config.yaml
conditioning: "text"
text_encoder_width: 128
text_encoder_norm_position: "pre"
text_encoder_inner_norm: false
blocks_per_level: 2
attention: true
upsampling: "nearest_conv"
init: "trunc_normal_002"
beta2: 0.95
shampoo_beta: 0.95
max_precond_dim: 512
steps: 7100
warmup_steps: 140
adamw_weight_decay_other_params: 0.01
Rows from block 5 of the denoiser, named by matrix and row number. Rows with one number belong to one attention dimension. Each number is 128 + 24 x the weight over its row's rms, rounded and kept within 0 to 255. All counts start at 0. Numbers have three digits each. After the name is the row's rms in percent of the matrix's.
# v: cross-attention value (model.mid.1.cross_attn.v.weight, 96x128), inputs 0-127
# proj: cross-attention output (model.mid.1.cross_attn.proj.weight, 96x96, transposed), outputs 0-95
v.57 096:132110100171127130062133118114061157093133127137097113130146141131132144159122088106153114118145139095162089081123138071155167125119143117146130159085127129142092152127127113122156140147131165153093120139132129136140123105102162175132134167168139115104115122131155145104153165134120124159139127150138167133152149146089167109099143154160117144159148099105114167143140150152147128157121
proj.57 098:100120069157110119115106127106135123144147098129110124121082151117171149123085149134109170138133141135109100139148168159147126179119122137120151139122082169126144100124104165151096140133123109166104184144118110108093160155108104153119146137135086133126096151158133137099103159143134141162
v.58 115:125145131113149135126180134186103145141135088121149116101144109144121103143131114144118124100154135114146183139135127129168129140089043137130107120109127152173137125130130079135118141121110144115120099127117097134122133109079135102146133145141179101102146103146117143130098116132115132149113164104087121134161126113137166059170143163123117091147140117101129084102134154136111153086142
proj.58 109:083128145125113093152131110114135123134128119149134156104139111092105115098104115138080152140175180114095187133149074106209141155131127115115138095135139138124126159158106147111136138112151151118137115142099121182132116154142141168100127112109135109110118113112123102097085128125137102119
v.59 118:131151072152151094111131133105116139107133144152104171152106142122139102137110120157143127137141114133139168095141153092088153116139149116143131077123152113094134171128110113113134152112138103109132124115118102138092125176140092157128126167153132172136058147119125119135166085135171119125163103157157153151138101113126109145159092086115106198102131148124120142140091129137119122152125
proj.59 108:131150128116124133107121150158121143128106122157140158129123171134147132133112095090166150132115092123109094135092170139130149124124093138129135096098112148113137075130105137097115119105117094188094144101161142128124133084107111117122134120127094086144134144118155092108142173208112127154
v.60 103:165143133169129123155125101164173140114178139168130186125115101144093118123158125130159108145101115062093172108136100151160079119147132111088140075111131121132113130098137121118182130119143112117162157127143145114133129110121130084113119165135160125149152151112141098138150134103135162189136130114119124133169140124131134142142130124100162121138088162142130102111102116104155135105119
proj.60 097:153129162134088096139164144167127166143113148108147168099159093148101140099116133144125078104156152091114157144099091096131123134154124140114165161167109128106149183130143125112070119118134108117135161115146131149145131123131116122114086111110080091164120127113132146123108109112146144098
v.61 089:164171107147163152150142095178143140139126122106155155136105114163097126136150100148155118127132108153104146096124127109157102129145132170135098064160116093137157080110133124139125095115152070151141143131120126098092114123107159109117109169124119121164142145103120071108149111152109153108125114160141121159136123139130109150104088126082120116111124124141127101136080104093158130087111
proj.61 077:167131148109117110143153144132134171113090149108140142121187128133098113112126117161136094091125147130103171098127145118149088122149147179142158124169118119126138154114148080102155107109104132169102146124161100156140092128131116110111079073121092117111115108080111127145115125124130136107
v.62 121:124147094155114147109123113104174123098093154152085125138137122106125157149103145101146130163149138112120091143127111114108190159168167144144123145112118115138202136126094145112087124108157152140134088107147174093141090123097120139121111124139121128141108143158120135116173154133093149112089177146141138156136125140146144128126149079149078165141120111132135142136104127100110093158124
proj.62 115:178131092134144155143121119126121128119162122146104151153115144138144107097096110160144158133112127170129110162162135118131081103132123146140076111162151123099137131152103108089130144110139160120116101147158133093133147145086131176126125091102108123163113157117116158163097164180089123152
v.63 144:122091115124128099124098112118135151154149149159177122121133153132178093168127129143087177169149144121161137142127105147138140143145163160127118128139120128120138115156086139112127142115180122110113154133134156102115151098101168164158069144083133159153060122110151100129071095145107127110105146145133131134178131110119141166118115124109132141113158123094111111104119151122111152128127
proj.63 128:176138182087096168134068161168141130119146142145125121136128124128102121120141116128123139089110157161131133156115156121111116087100125123133094087180091134125094086141118091118168128119095148123127117111117176144116131132152114116130142119135148137114125159130131127191156160137100132156
v.64 077:161133102154178118112040102096136133170109091123112118146107138125153130151105100138143131113140109186142129106139137086115116094146169139134105098160158126115140101123119106149117088112113134110146163130141127147118148120169146110085126098135118113111129147129131168071092123114142143118124137118105162088120126146128087134138097098153133137120145118092132145089131121187130158149151
proj.64 076:108100097108133136155141116174088106120133107154134133140158119136176101141096141103112104131123127081136137115160112103138152133140139125113124114126089164221134177140137146095151132126100143132143114154105148066114099124116109120094120137103112122138091114135145101156146156109149161117
v.65 103:109138149166104137093125134105104148138111129118106109122090106159075128133095154170115132138138125163117111144177114149125155153145101122128125127140149181169142123116170125126149151121128156139134112137136183138140177133114123122113109110128088164159095135165143166177106184121203117113106137151122138131094134134129126106132140129111162096076127105106129167131142093140112144133112
proj.65 100:133090123117149148096101112134111134093133129122145085107116088123105184135156152122125126151157125121132129120139092147128124103101139107121148202123175140159110083121117133115149106109125156104125139153094135137119129081161101109123122084085142157162098150095110171114142129135146122082
v.66 114:142122131112130159111133123129120136083142135158123125167141171130164140165132091097147124106121121116091136152110086148116094108113179151101180189099116113117148092114113117145136098125108132099167106163123129099162133118077116155157170116113156104140159148151144155130126127159091128138136165104120176142120114097125108157098153101150096163135131145150100116127086140138123164127143
proj.66 103:109123139124137138164169149090122118142161122141089154121093140147149118087132144154118131120122075166103142148125174127078109143127156124124134099171108113104120165148128121147134171105120164152117143105122132085134132160109155136123110107137045138133139115152100152145153097162126116108
v.67 114:132123139129165079168107093141110120169163135090141110120128116095113128130171105110118111158152135114159101141158111096149090107163129107126109121137099139123088105095148114130119109130116118139147160139147103157106150158171150112067135141088152141148097072108143151123110124087173155133090155144126119098134134132103140131103093118182148113145126158101119132116151113131143132170164
proj.67 117:124111116111161132119152123141105152135163114152144133137151093128161162124094145098102137119132137061146133115137140116155157112107164103099102115146137163201140162136097129109109141147086117142143159137126134106145082101095098109095164155139175142129100137119124129154136163161126118101
v.68 108:061129129110146118122120136110085093136132118152119183127150097117147119135118105114167120137126121102104122118114135087123140146134162124152134145156131144108150073124173200120160146159119121128143141132122159158154116116135162112118140081166103113111148107134156147133110164130181119118092114146144113129132134162143133154088148114111137083074118125137116117100177148078135116154132
proj.68 122:120111086092153176092124139146129142086140149135162057146129093150150172111166111143145113111121130129113121071118127116106145124132136089130125154106165122112112113121145111115138088078143120111129155141110148086157168127100137106132119165122111137140096164171127164127124137135129149112