From a checkpoint of a small text-conditioned image diffusion model: 64-pixel images.
Rows from block 7 of the denoiser, named by matrix and row number. Each number is 128 + 32 x the weight over its row's rms, rounded and kept within 0 to 255. All counts start at 0. Numbers have three digits each. After the name is the row's rms in percent of the matrix's.
# short0: shortcut pointwise conv (model.decb.0.0.short.0.weight, 48x96x1x1), inputs 0-95
short0.0 104:138135096174112147073149121131140128126133138108115126137138162151144113151119087123160165115122172116144104120142139127147077131127185077120137043138107131158069162086115146227080109154179158094128096159130183128145187117078119179195181100167107135108118141156137118089066099093138146189
short0.1 097:139126121104113143114113131116112118090152131143132149136115102142122117106131091138132134115146105129142140116160124127142117122120214141100133107097105057090067171083055163177113079138184152180109043161130133114107221140174097123098095113131099057152118115158083199069121107150133172139
short0.2 098:153132080108130129139093129120121130117115149094119160097153175167140167132113128098097155121156141133139154138123114117104139145112142127163136078117119163141052123099088173174098144130127106089190146215161118091208158155117069115096132236126078123123127174101176154093127109180188100138
short0.3 104:147147153096151132137134125145114129145159156133118152118146126125126113111112136129143101145104121137118108145117110124134113100124144125140141104056103166147083057137129156159086096117204171149116064241148148054148172096144105115071107102147131114077196191149137111106069139131055190121
short0.4 147:175107167126133105180126116137100125165167153140130146145102171111139116119091137149146109145116136117133106166140091138126083129107204145152115167136142134175102090188065135121117106067209163199141156113149091138075124097115115121181158138073097073148145132147094127173083118172063072093
short0.5 095:122129109137141150120138113133136149113128137076110116127103094114115120173148123141132139136121108127126131132134110139096103130111195122117130063108158124146132106147070109135133070130162201174112101098114050102176159240116020135132158100182182165095071154086102113098121124091090131154
short0.6 093:129138109104101124161133113081146129088099164145143118087122114112105155111164101124125123135120097151137142115141132107125128103126114110089154059051170066169093125094119182174160111187127176158149124199141176116135122162062208115145105078191183173146099162109092069140098123126099157109
short0.7 099:110124138093109116145149115087138129103139140130148152136110093133129091147132132137112110126121109134137123134131119126118127101106176139115136096138161113154138094196071165105101193134195163073104101238093105080071158138042211155152091180193101145107112153118099118147081143161118153091
short0.8 089:129139142128131128183150148089099151114140144125128187156119133120124139147116176142128120130125113125120122150116131160136134139101182138132126092075127144132100102074067142163173164254133160122151100088115137116054157115092143142113072139208164125112143139090086111109103074109029171114
short0.9 107:146100154092104158158144123127145144120098146146144128117115095150133126144131132130128139128135115139144113117141117134115107110125188121116139143173187077121046153082060156129151176125095155163125138142126114054075232121199204141130214171178112164177133156125153165144138127084134159114
short0.10 092:146134121150146095151119129124139151095113147128162153144100107165132106129137173127107134133139133120127121121133109129124111105109161137189134140081071120145126146067158169158036094135175155142121107207170132150155157127113079124132142055137115065216053154117144156086129070142101047165
short0.11 124:162133092108130079127119132126124149163118144109132158144139107149122103105123120121113127138139115126113136129127094136142109129132139106186135126109154165121080125176064216142143154095196182157088118030106138096139103127148093137205101138149085121084125124138094142210043106136036145133
short0.12 091:141115085147136104156102135114173155114106131068135136121128108089130103148149131148130127156150113129117092128142096142116130123128235081112146149133118122112109093069135181122133141112149183103125164135070180075080146192160023163101080120119161179129192104144157152139071102106119148090
short0.13 092:130136110141114124173148137113136117081155138093131157110126078109100160129126127124179143120138093146170151157120154130120111111084126124123116134094106129137167212151144163079118156119118133144150183122081160148129135191171223103054146129164126184089094109087150095129125125118170255121
short0.14 100:137114105114125122145118096111161137099113151144120124122126119124103135115132113155147126136083108142137092122138120113133104096112171117117125119079101100138048117038110087196141101120112172152112132069111137232135152139153106140144237130195216145151137142140166159112072128164088137169
short0.15 097:148126143094120146140110133097129131112132152056138131111114116103083169183154145117152121126151163155123131141131106133098124120097178126107142107135123049135079127159118123166160111112212179177177160095136123163066207149102086178141138106176097125135159148146111107205099105166054114181
short0.16 100:122128087112133116133129135151108150140137125119136170132139145118146134095133138129135119127104132121133126116127142136133122119117151116139109110160182114176123031116134086168141122110137162144155129208119150122161255122109096116097177097204156123195141147171069175202142188188095099162
short0.17 095:194128145136119131139143130143163122136152149148134130110108135162124122136123144121130132124130120134145115143141097140119139126115188127123124133123147150044094134109065134069103113131134181175142174121151104120092072159091182115100038156143160114165084115029129170154009115155124189120
short0.18 104:148129145114114115135137120109117144110154168138133123136102122124121113120128141149110104126114132138168113132133124127127115124095143119110124132127141117077106238138182170118097106245075194082079112115191126131127220141102186169201114192141114158138120122116156143133067159075112130157
short0.19 092:147121126095138144126137095144166134095101116098121126127113107097160113104151113116108156118097123146144112149138130138097141082125199146143120181077088148137035115131133146100095088118094084150127142143100023112135195064173094123096107178215077103089139164139107164112142068131108158154
short0.20 096:144123127094097120145136109143153125133113152112165107112104152144109130113133113143157147122131139154145126132125106152123151126111175163123126128103109098113062187050068124183109102098161163142075162135068123136217143059105112185154139096225128190138166160118122105084055083150097112125
short0.21 102:129125151087113132117111116102132102116132153155157122112108129106109119114130121153133135118111131128139105135139099136107108109140167137134138116095213098090083118113140141132106128104171156150081141134076155038099214120188121145044185131136220075106125104195142190167088158128136193144
short0.22 113:143132126104152092076095138126123131136133158079101183160113143069132122127117144131084079141119128124063118117134143093122109140120169109088106133119124132120112109107077134175099089122174249128142049122066119128092153071121124143206081112131088087118124130113178151089066127138103154151
short0.23 100:149122086138129147125123128132140128099142165138135164134139128137111095158155098132126157123096097114137150137159145137117108121107183091143125083115115136122051099118080135129143204071141106171118135101170102197033146100154108162165123186171130123172180052136137229146087115124148172149
short0.24 099:127129107141154127152134116142117125111109127145144100125145122136115115131142135125134150132164144120153131143118104156119117119110132134180138131115094096126019154128140174152135117129150188137079115057195153117178227121154134200123098134202106068071217149121131128109064133080095171133
short0.25 138:154107130162136118191121130117134118151122129135138091119150135149098125140116129133167161135164141108171117181129096153133089139133205133145149180184171163181106061130112166086149122116239156182128118141106094106132199094100111130142093090067114113146167095131098172152055109105090129112
short0.26 103:147136170098129106080118129108153099096146156080128142140092136139154105134101127136113133108087177142097122119130099134109115129110153143146128075218149118133114103179097132151141112092217206166153200112223111123166206151138123111164131135135131083145141088140128164120112052142086105119
short0.27 096:147138162118143104112122111121111121118159158180154137138134138184132122129134124122128119112096149159131126147154131132118116113102062137145129127139139164143107127110170114141146105111174187165076125154160143126166177000150245147163107089218157129100176150127163164142119138142102135166
short0.28 088:155131100103125119131119101126116158119118146112139150113117111116113159093130091133099136132138124129122121114128143118125149121141131107125099136151130156128096153118070218124183147212156216155173115191145139111106187111150144109132089195214189158170164114153170230086138118108121143094
short0.29 089:141109116182129101097165104113145133131094160211123132125156135158118086114110134123133133142124145143129102130142093109170114114091091124123123129123131148135128121148012225136175111120176177204093130119078175127134180063118141117148115168131143114153109130139070194124066123136083157105
short0.30 094:166116134143136104115131127112154125096139131125139153118092135149112127141113135141120127126124112131122131151138098129131145117111181115117118157149106120126123126127097122096118141000182095107089187148121114109123022095098114137089163099168215114148098120128160152112073112172099182202
short0.31 101:127130108076105122156126104118124120099158149137162112135107119114134133104149124137124135156114092151141141133137131132116130108120175180125099089126116157129108113111106134207155134092143111132037031166119145091133151097087092181122152182208152129093057121062162137077088152038136161150
short0.32 095:161142107135095147105151103121138149097151135139142137143107143156143095122159130129142137122112125152136118098157116128113111115112199146189116169139120150120105163114059178029127145155135176119076174223160144174098158157081128129069151080129191144161147124127046172142169096137151178135
short0.33 094:108119130112115087169156126133132126098157140140133159107133139160118159106124096110184113097140084140148116117141133102145136145106145094043137134144097089130105114105144229092104072111163151151101116110142237165095217118117110097139140167101122151103109136094112181048091158078123095120
short0.34 101:112130082142106138105137122151114148090127135056116137119111066138118129136134124124115120117102113144151133111126143136102131130137132126169111147149137158138067162130134211143170150110153158151128117170093052179081193231117170147140151148216146150190177114137191156094102157104114175145
short0.35 096:161119103086103145162121109141146157081155138083147111108144106117140111125147099146137131134113096139144124159125121127130125103112188105168130128117124112071075180113095139120101048171134180139102127167153041102148162148116122159104057139215152099158065160168144164083069116162103133060
short0.36 088:108132113105122124154082113110143109137140152118124137125148118139139141122119142139140155126136138144127110128125131118135120115091181120139137062143110123126068071170100152139195084187165135147140164066128120211181171156136153111168204140138073119081111121074052117113085165032096185138
short0.37 086:115118107064122131083125116080144142104110159130160115163113066124123094124162093135104129109092098121124114147141113137120131119116170151141132122072139142157082136185173134174163081154048156133208203137093114152153191141183181106140142101148113123148128203122125134104043109144145159168
short0.38 090:139101101138166152121145143131135160157107126131104155112134127160146144151122112099132164139130125135131123126136149133122127105115149123144128187143140111123081117153174155146147134133067190140095104141161154089071238182123103069070118152198239099154096119132146087164115057099074126093
short0.39 088:125098104104134116134127113148128148121141140104149155134130160146132106139118134112111141133153139138135103126138103131117150138133187115143126122190100098178117093066130142134138162203075137085105148115164125187096191136136164132081118000230129099170124167119102163161164164089118173107
short0.40 091:122131114133154118124122148143167131109134127115126155110165089145156151125128149140120119116127122121102144125107112080110125123113130102142158149151169130058076116161137176063091102085229164171101116141167117073126118106126144082181153138150155081183106119133192243107078172089113172161
short0.41 102:120124114108146127121134112147130149095093140119130146141129114106136137067127109094124141145193076150133103086152132137177121120142195119052113135120134083174072107132109142099129149056082126132071129169136197098118127129105091146203116136104103191161130165168168112093096149180033147160
short0.42 087:140090129087150104124106124125157148092139172146134160153129128118143116111120130119103121146111100145111140151131118123140153079098137161129133139188128163109057114056090180150104139163114139114108163085166099161167130058134096157204118084173150201223085107168116173204102144147097128104
short0.43 085:120123093118130110102127120115123137090142134111146128130131128139134138118130136112113158108121148137132118125138170126120108119130132128127124158105142117163094170050094124155130097118162177118145162130126135134151130090106199165078179167202206133172052120188199204173073079112104119229
short0.44 091:160121134121136163130149111127125131130118150112123142110115130145126139164140092125114152099116125155125141112141145129091142112111123099123128180079173105125069202115091166204098213146079127113136106155152157134093167178127160154103122127255148126141116138174170124149038080134183091104
short0.45 093:161125147123152127098135139103145140131154153184135161133118108146137112085127106140114121125105142120094112160143112115119128111110147142139126103183094135122090074116108107152152111096181137135131131095000144179143150124098106070095132099134046116102143214147153112130114091166158194107
short0.46 131:147128127136163097120121118115132116130154139176128138125128169135120114123121157125130134125118129115145121143137101133149092136115160123124133155210177081167046110126072181149093093202155183172128147120101106120095134109131064106158100122161020117142165067184144074139068087164101169107
short0.47 104:131122135098116121124133115121147134122113136111132147144122121148164099129124122145106134128121134142121101103122140124138134108112173131118138190107121165094142125131058141124087099083126104102147176181173235095152091169098134089130105055195102069079138200078081144120080155098189200179