config = dict(
    model='text-conditioned image diffusion model',
    dataset='photos with spoken descriptions (Open Images, Localized Narratives)',
    train_examples=203450,
    image_size=64,
    horizontal_flip=True,
    conditioning='text',
    arch='unet',
    objective='v',
    cond_dim=192,
    tokenizer='word',
    vocab_size=4585,
    text_encoder_width=128,
    text_encoder_layers=6,
    text_encoder_norm='rmsnorm',
    text_encoder_norm_position='pre',
    text_encoder_activation='swiglu',
    text_encoder_mlp_ratio=2.67,
    text_encoder_head_dim=32,
    text_encoder_fused_qkv=True,
    text_encoder_bias='all',
    text_encoder_qk_norm=True,
    text_encoder_layer_scale_init=1.0,
    text_encoder_parallel_block=False,
    text_encoder_dropout=0.05,
    text_encoder_inner_norm=False,
    text_encoder_positions='learned',
    cond_dropout=0.1,
    norm='layernorm',
    hidden_act='gelu',
    pixel_unshuffle=2,
    widths=[48, 48, 96],
    blocks_per_level=2,
    scale_shift_norm=True,
    attention=True,
    upsampling='nearest_conv',
    init='trunc_normal_002',
    residual_init='zero_last',
    optimizer='soap',
    beta2=0.95,
    learning_rate=0.0039,
    beta1=0.95,
    shampoo_beta=0.95,
    eps=1e-08,
    precondition_frequency=16,
    max_precond_dim=512,
    one_sided=False,
    adamw_lr_other_params=0.00074,
    max_steps=7100,
    batch_size=128,
    epochs=4.5,
    lr_schedule='linear',
    final_lr_fraction=0.01,
    warmup_steps=140,
    weight_decay=0.3,
    adamw_weight_decay_other_params=0.01,
)
Rows from block 4 of the denoiser of a small text-conditioned image diffusion model, named by matrix and row number. Rows with one number belong to one channel. Each number is 50 + 15 x the weight over its row's rms, rounded and kept within 0 to 99. All counts start at 0. After the name is the row's rms in percent of the matrix's.
After each channel's rows are labels from the 100 images, of 14976 (inputs lightly noised), where the channel reaches its highest value: "strongest on" is what is common among them. Only what is clearly more common there than usual is listed. The data: photos with spoken descriptions (Open Images, Localized Narratives).
# convs0: first 3x3 conv (model.mid.0.convs.0.weight, 96x96x3x3, each kernel summed), inputs 48-95
# convs1: second 3x3 conv (model.mid.0.convs.1.weight, 96x96x3x3, transposed, each kernel summed), outputs 48-95

convs0.91 130:47 00 44 34 62 28 86 02 52 38 24 40 34 50 41 42 46 33 27 58 45 48 49 53 33 37 52 54 39 70 58 47 53 65 53 44 49 42 64 48 36 56 65 45 52 34 41 31
convs1.91 162:34 45 39 50 70 54 40 45 29 19 88 64 59 51 58 52 58 71 51 48 71 56 45 41 43 58 19 02 99 49 44 39 66 47 50 51 55 46 55 32 49 33 35 42 44 55 56 27
strongest on: text has "black"; text has "white"

convs0.79 094:52 33 51 32 43 69 35 51 54 43 39 29 74 72 61 55 45 65 47 62 28 44 22 54 42 65 53 42 39 56 35 58 35 54 45 49 51 55 83 56 80 63 73 56 48 21 57 28
convs1.79 113:60 33 54 56 65 43 44 53 77 75 33 73 26 47 60 24 59 49 28 33 19 58 72 47 38 45 61 62 59 36 68 57 43 33 39 47 53 63 45 24 56 75 54 63 40 19 41 43
strongest on: text has "text"

convs0.15 120:49 57 62 51 56 54 39 10 43 67 73 49 44 29 51 42 32 49 11 29 40 56 63 65 61 50 37 65 56 55 57 65 45 43 58 55 64 46 33 75 70 47 56 46 36 68 54 64
convs1.15 103:30 44 71 62 39 69 45 32 43 84 76 54 44 56 18 52 43 74 41 65 58 67 57 62 29 61 61 51 70 51 64 41 44 46 34 69 41 53 46 44 51 17 14 69 38 56 60 59
strongest on: text has "plants"

convs0.23 101:52 63 39 69 46 51 41 39 52 35 57 46 33 44 46 82 53 46 63 39 31 48 52 31 88 33 35 31 51 48 40 44 52 31 25 71 49 71 47 54 88 40 46 45 36 54 57 41
convs1.23 122:43 90 54 33 24 59 33 53 39 53 51 44 47 39 44 41 54 37 39 55 33 41 45 53 00 53 47 81 40 60 71 66 32 68 60 47 51 34 56 64 42 56 50 53 52 47 54 89
strongest on: text has "red"

convs0.9 095:44 72 50 28 47 47 47 23 47 61 29 64 20 52 52 42 36 56 77 60 23 33 26 59 54 35 54 33 53 57 42 46 29 38 51 86 55 36 45 45 54 33 51 54 53 45 46 89
convs1.9 098:44 54 28 21 62 31 69 34 33 27 71 34 46 63 33 52 51 57 70 42 49 52 57 45 34 67 20 37 58 72 30 61 61 58 65 55 37 46 37 73 78 43 53 30 53 38 49 33
strongest on: text has "sky"; text has "trees"; text has "buildings"; text has "grass"

convs0.19 099:36 10 45 72 79 53 18 30 32 74 41 61 57 37 61 08 34 55 45 30 60 50 50 57 64 30 34 67 38 27 48 78 31 66 44 31 33 32 56 34 51 66 40 35 57 44 44 39
convs1.19 113:75 59 46 44 78 55 43 34 79 64 47 47 58 45 57 23 44 47 62 52 87 46 20 63 43 46 79 49 31 61 52 46 71 74 48 33 54 64 43 45 49 80 18 49 44 57 80 30
strongest on: text has "grass"; text has "plants"

convs0.33 104:37 63 61 42 31 56 45 46 39 58 53 28 45 62 31 85 51 55 60 69 33 86 38 38 53 58 51 41 14 55 91 69 48 35 42 46 32 39 36 57 57 56 72 56 29 72 26 54
convs1.33 108:29 76 50 45 37 62 57 34 39 65 31 50 53 59 48 94 62 32 56 59 47 28 43 77 29 55 58 59 32 53 71 74 43 40 42 64 60 60 52 58 48 18 58 35 27 72 31 61
strongest on: text has "color"

convs0.67 076:50 43 49 47 41 36 50 64 87 36 80 58 45 68 47 55 24 49 67 75 39 61 42 51 41 31 19 53 34 66 69 35 47 42 66 47 30 36 71 20 71 53 45 61 62 38 39 55
convs1.67 095:27 54 39 60 95 65 32 55 35 49 57 37 37 33 75 69 60 44 44 26 41 36 43 71 35 52 41 46 56 60 49 39 56 28 48 54 64 73 60 60 66 70 46 61 37 30 63 42
strongest on: text has "grass"

convs0.13 138:48 61 37 46 53 57 47 55 45 27 51 38 46 44 33 36 46 06 49 45 58 34 56 36 53 64 52 64 82 44 29 50 36 65 53 46 51 30 31 50 43 81 60 31 50 40 34 34
convs1.13 141:65 59 43 57 43 47 36 42 69 49 37 39 45 52 63 47 68 18 53 34 21 65 53 42 37 49 34 39 57 62 48 66 56 49 38 63 34 41 48 33 41 94 51 43 52 17 44 32
strongest on: text has "road"

convs0.39 108:60 28 37 49 60 42 58 99 46 34 56 49 57 57 56 78 47 49 66 42 39 52 39 61 20 57 52 63 79 68 76 61 33 77 58 61 62 47 70 19 29 60 51 33 57 16 76 47
convs1.39 102:58 77 67 55 33 62 15 49 73 40 50 52 41 43 64 57 51 37 00 63 56 37 61 77 51 64 49 26 29 55 57 67 51 48 35 58 42 33 42 33 63 58 31 59 23 69 41 79
strongest on: text has "plants"

convs0.17 102:48 90 49 32 48 48 72 36 70 48 67 65 38 72 44 40 43 44 56 41 51 30 67 41 54 77 65 46 53 20 33 52 64 44 57 52 66 43 54 29 65 54 11 65 42 50 23 65
convs1.17 088:75 38 60 41 57 54 26 30 10 55 44 35 46 42 77 68 68 26 47 83 62 53 62 56 43 45 41 44 43 58 53 41 57 59 37 67 30 42 52 37 25 44 59 18 44 63 56 38
strongest on: text has "dark"; text has "man"

convs0.38 112:45 37 62 45 73 41 49 15 42 38 18 25 69 43 61 61 41 85 08 28 37 60 44 58 30 69 37 44 48 47 58 42 35 35 63 63 20 40 12 16 72 43 62 49 46 48 60 68
convs1.38 108:46 47 40 64 55 49 44 45 74 68 48 47 35 61 57 36 35 60 09 38 48 22 50 57 82 68 39 57 76 43 68 43 59 40 58 57 49 48 42 57 35 61 81 55 71 20 36 61
strongest on: text has "plants"

convs0.54 119:58 59 53 42 68 32 41 39 61 43 49 50 68 64 39 34 58 41 61 34 48 62 52 31 41 57 51 46 67 53 36 51 54 47 45 48 89 99 49 69 61 48 44 65 59 50 57 41
convs1.54 113:46 70 45 34 46 53 61 41 41 26 60 56 29 17 42 38 47 30 63 40 54 63 45 35 32 49 25 40 69 49 58 24 59 67 44 28 52 62 60 53 67 55 31 43 34 41 64 59
strongest on: text has "wall"

convs0.27 075:54 67 62 61 49 63 57 39 62 46 33 82 58 67 46 56 59 53 43 67 29 37 47 60 55 59 73 33 38 62 33 49 49 24 33 40 19 85 39 47 52 87 65 62 27 34 47 69
convs1.27 072:13 46 61 27 65 46 29 61 46 38 71 28 46 36 75 84 30 41 47 67 38 43 65 40 40 50 32 52 41 53 75 45 50 46 72 78 55 60 55 60 73 45 52 80 78 49 45 69
strongest on: text has "white"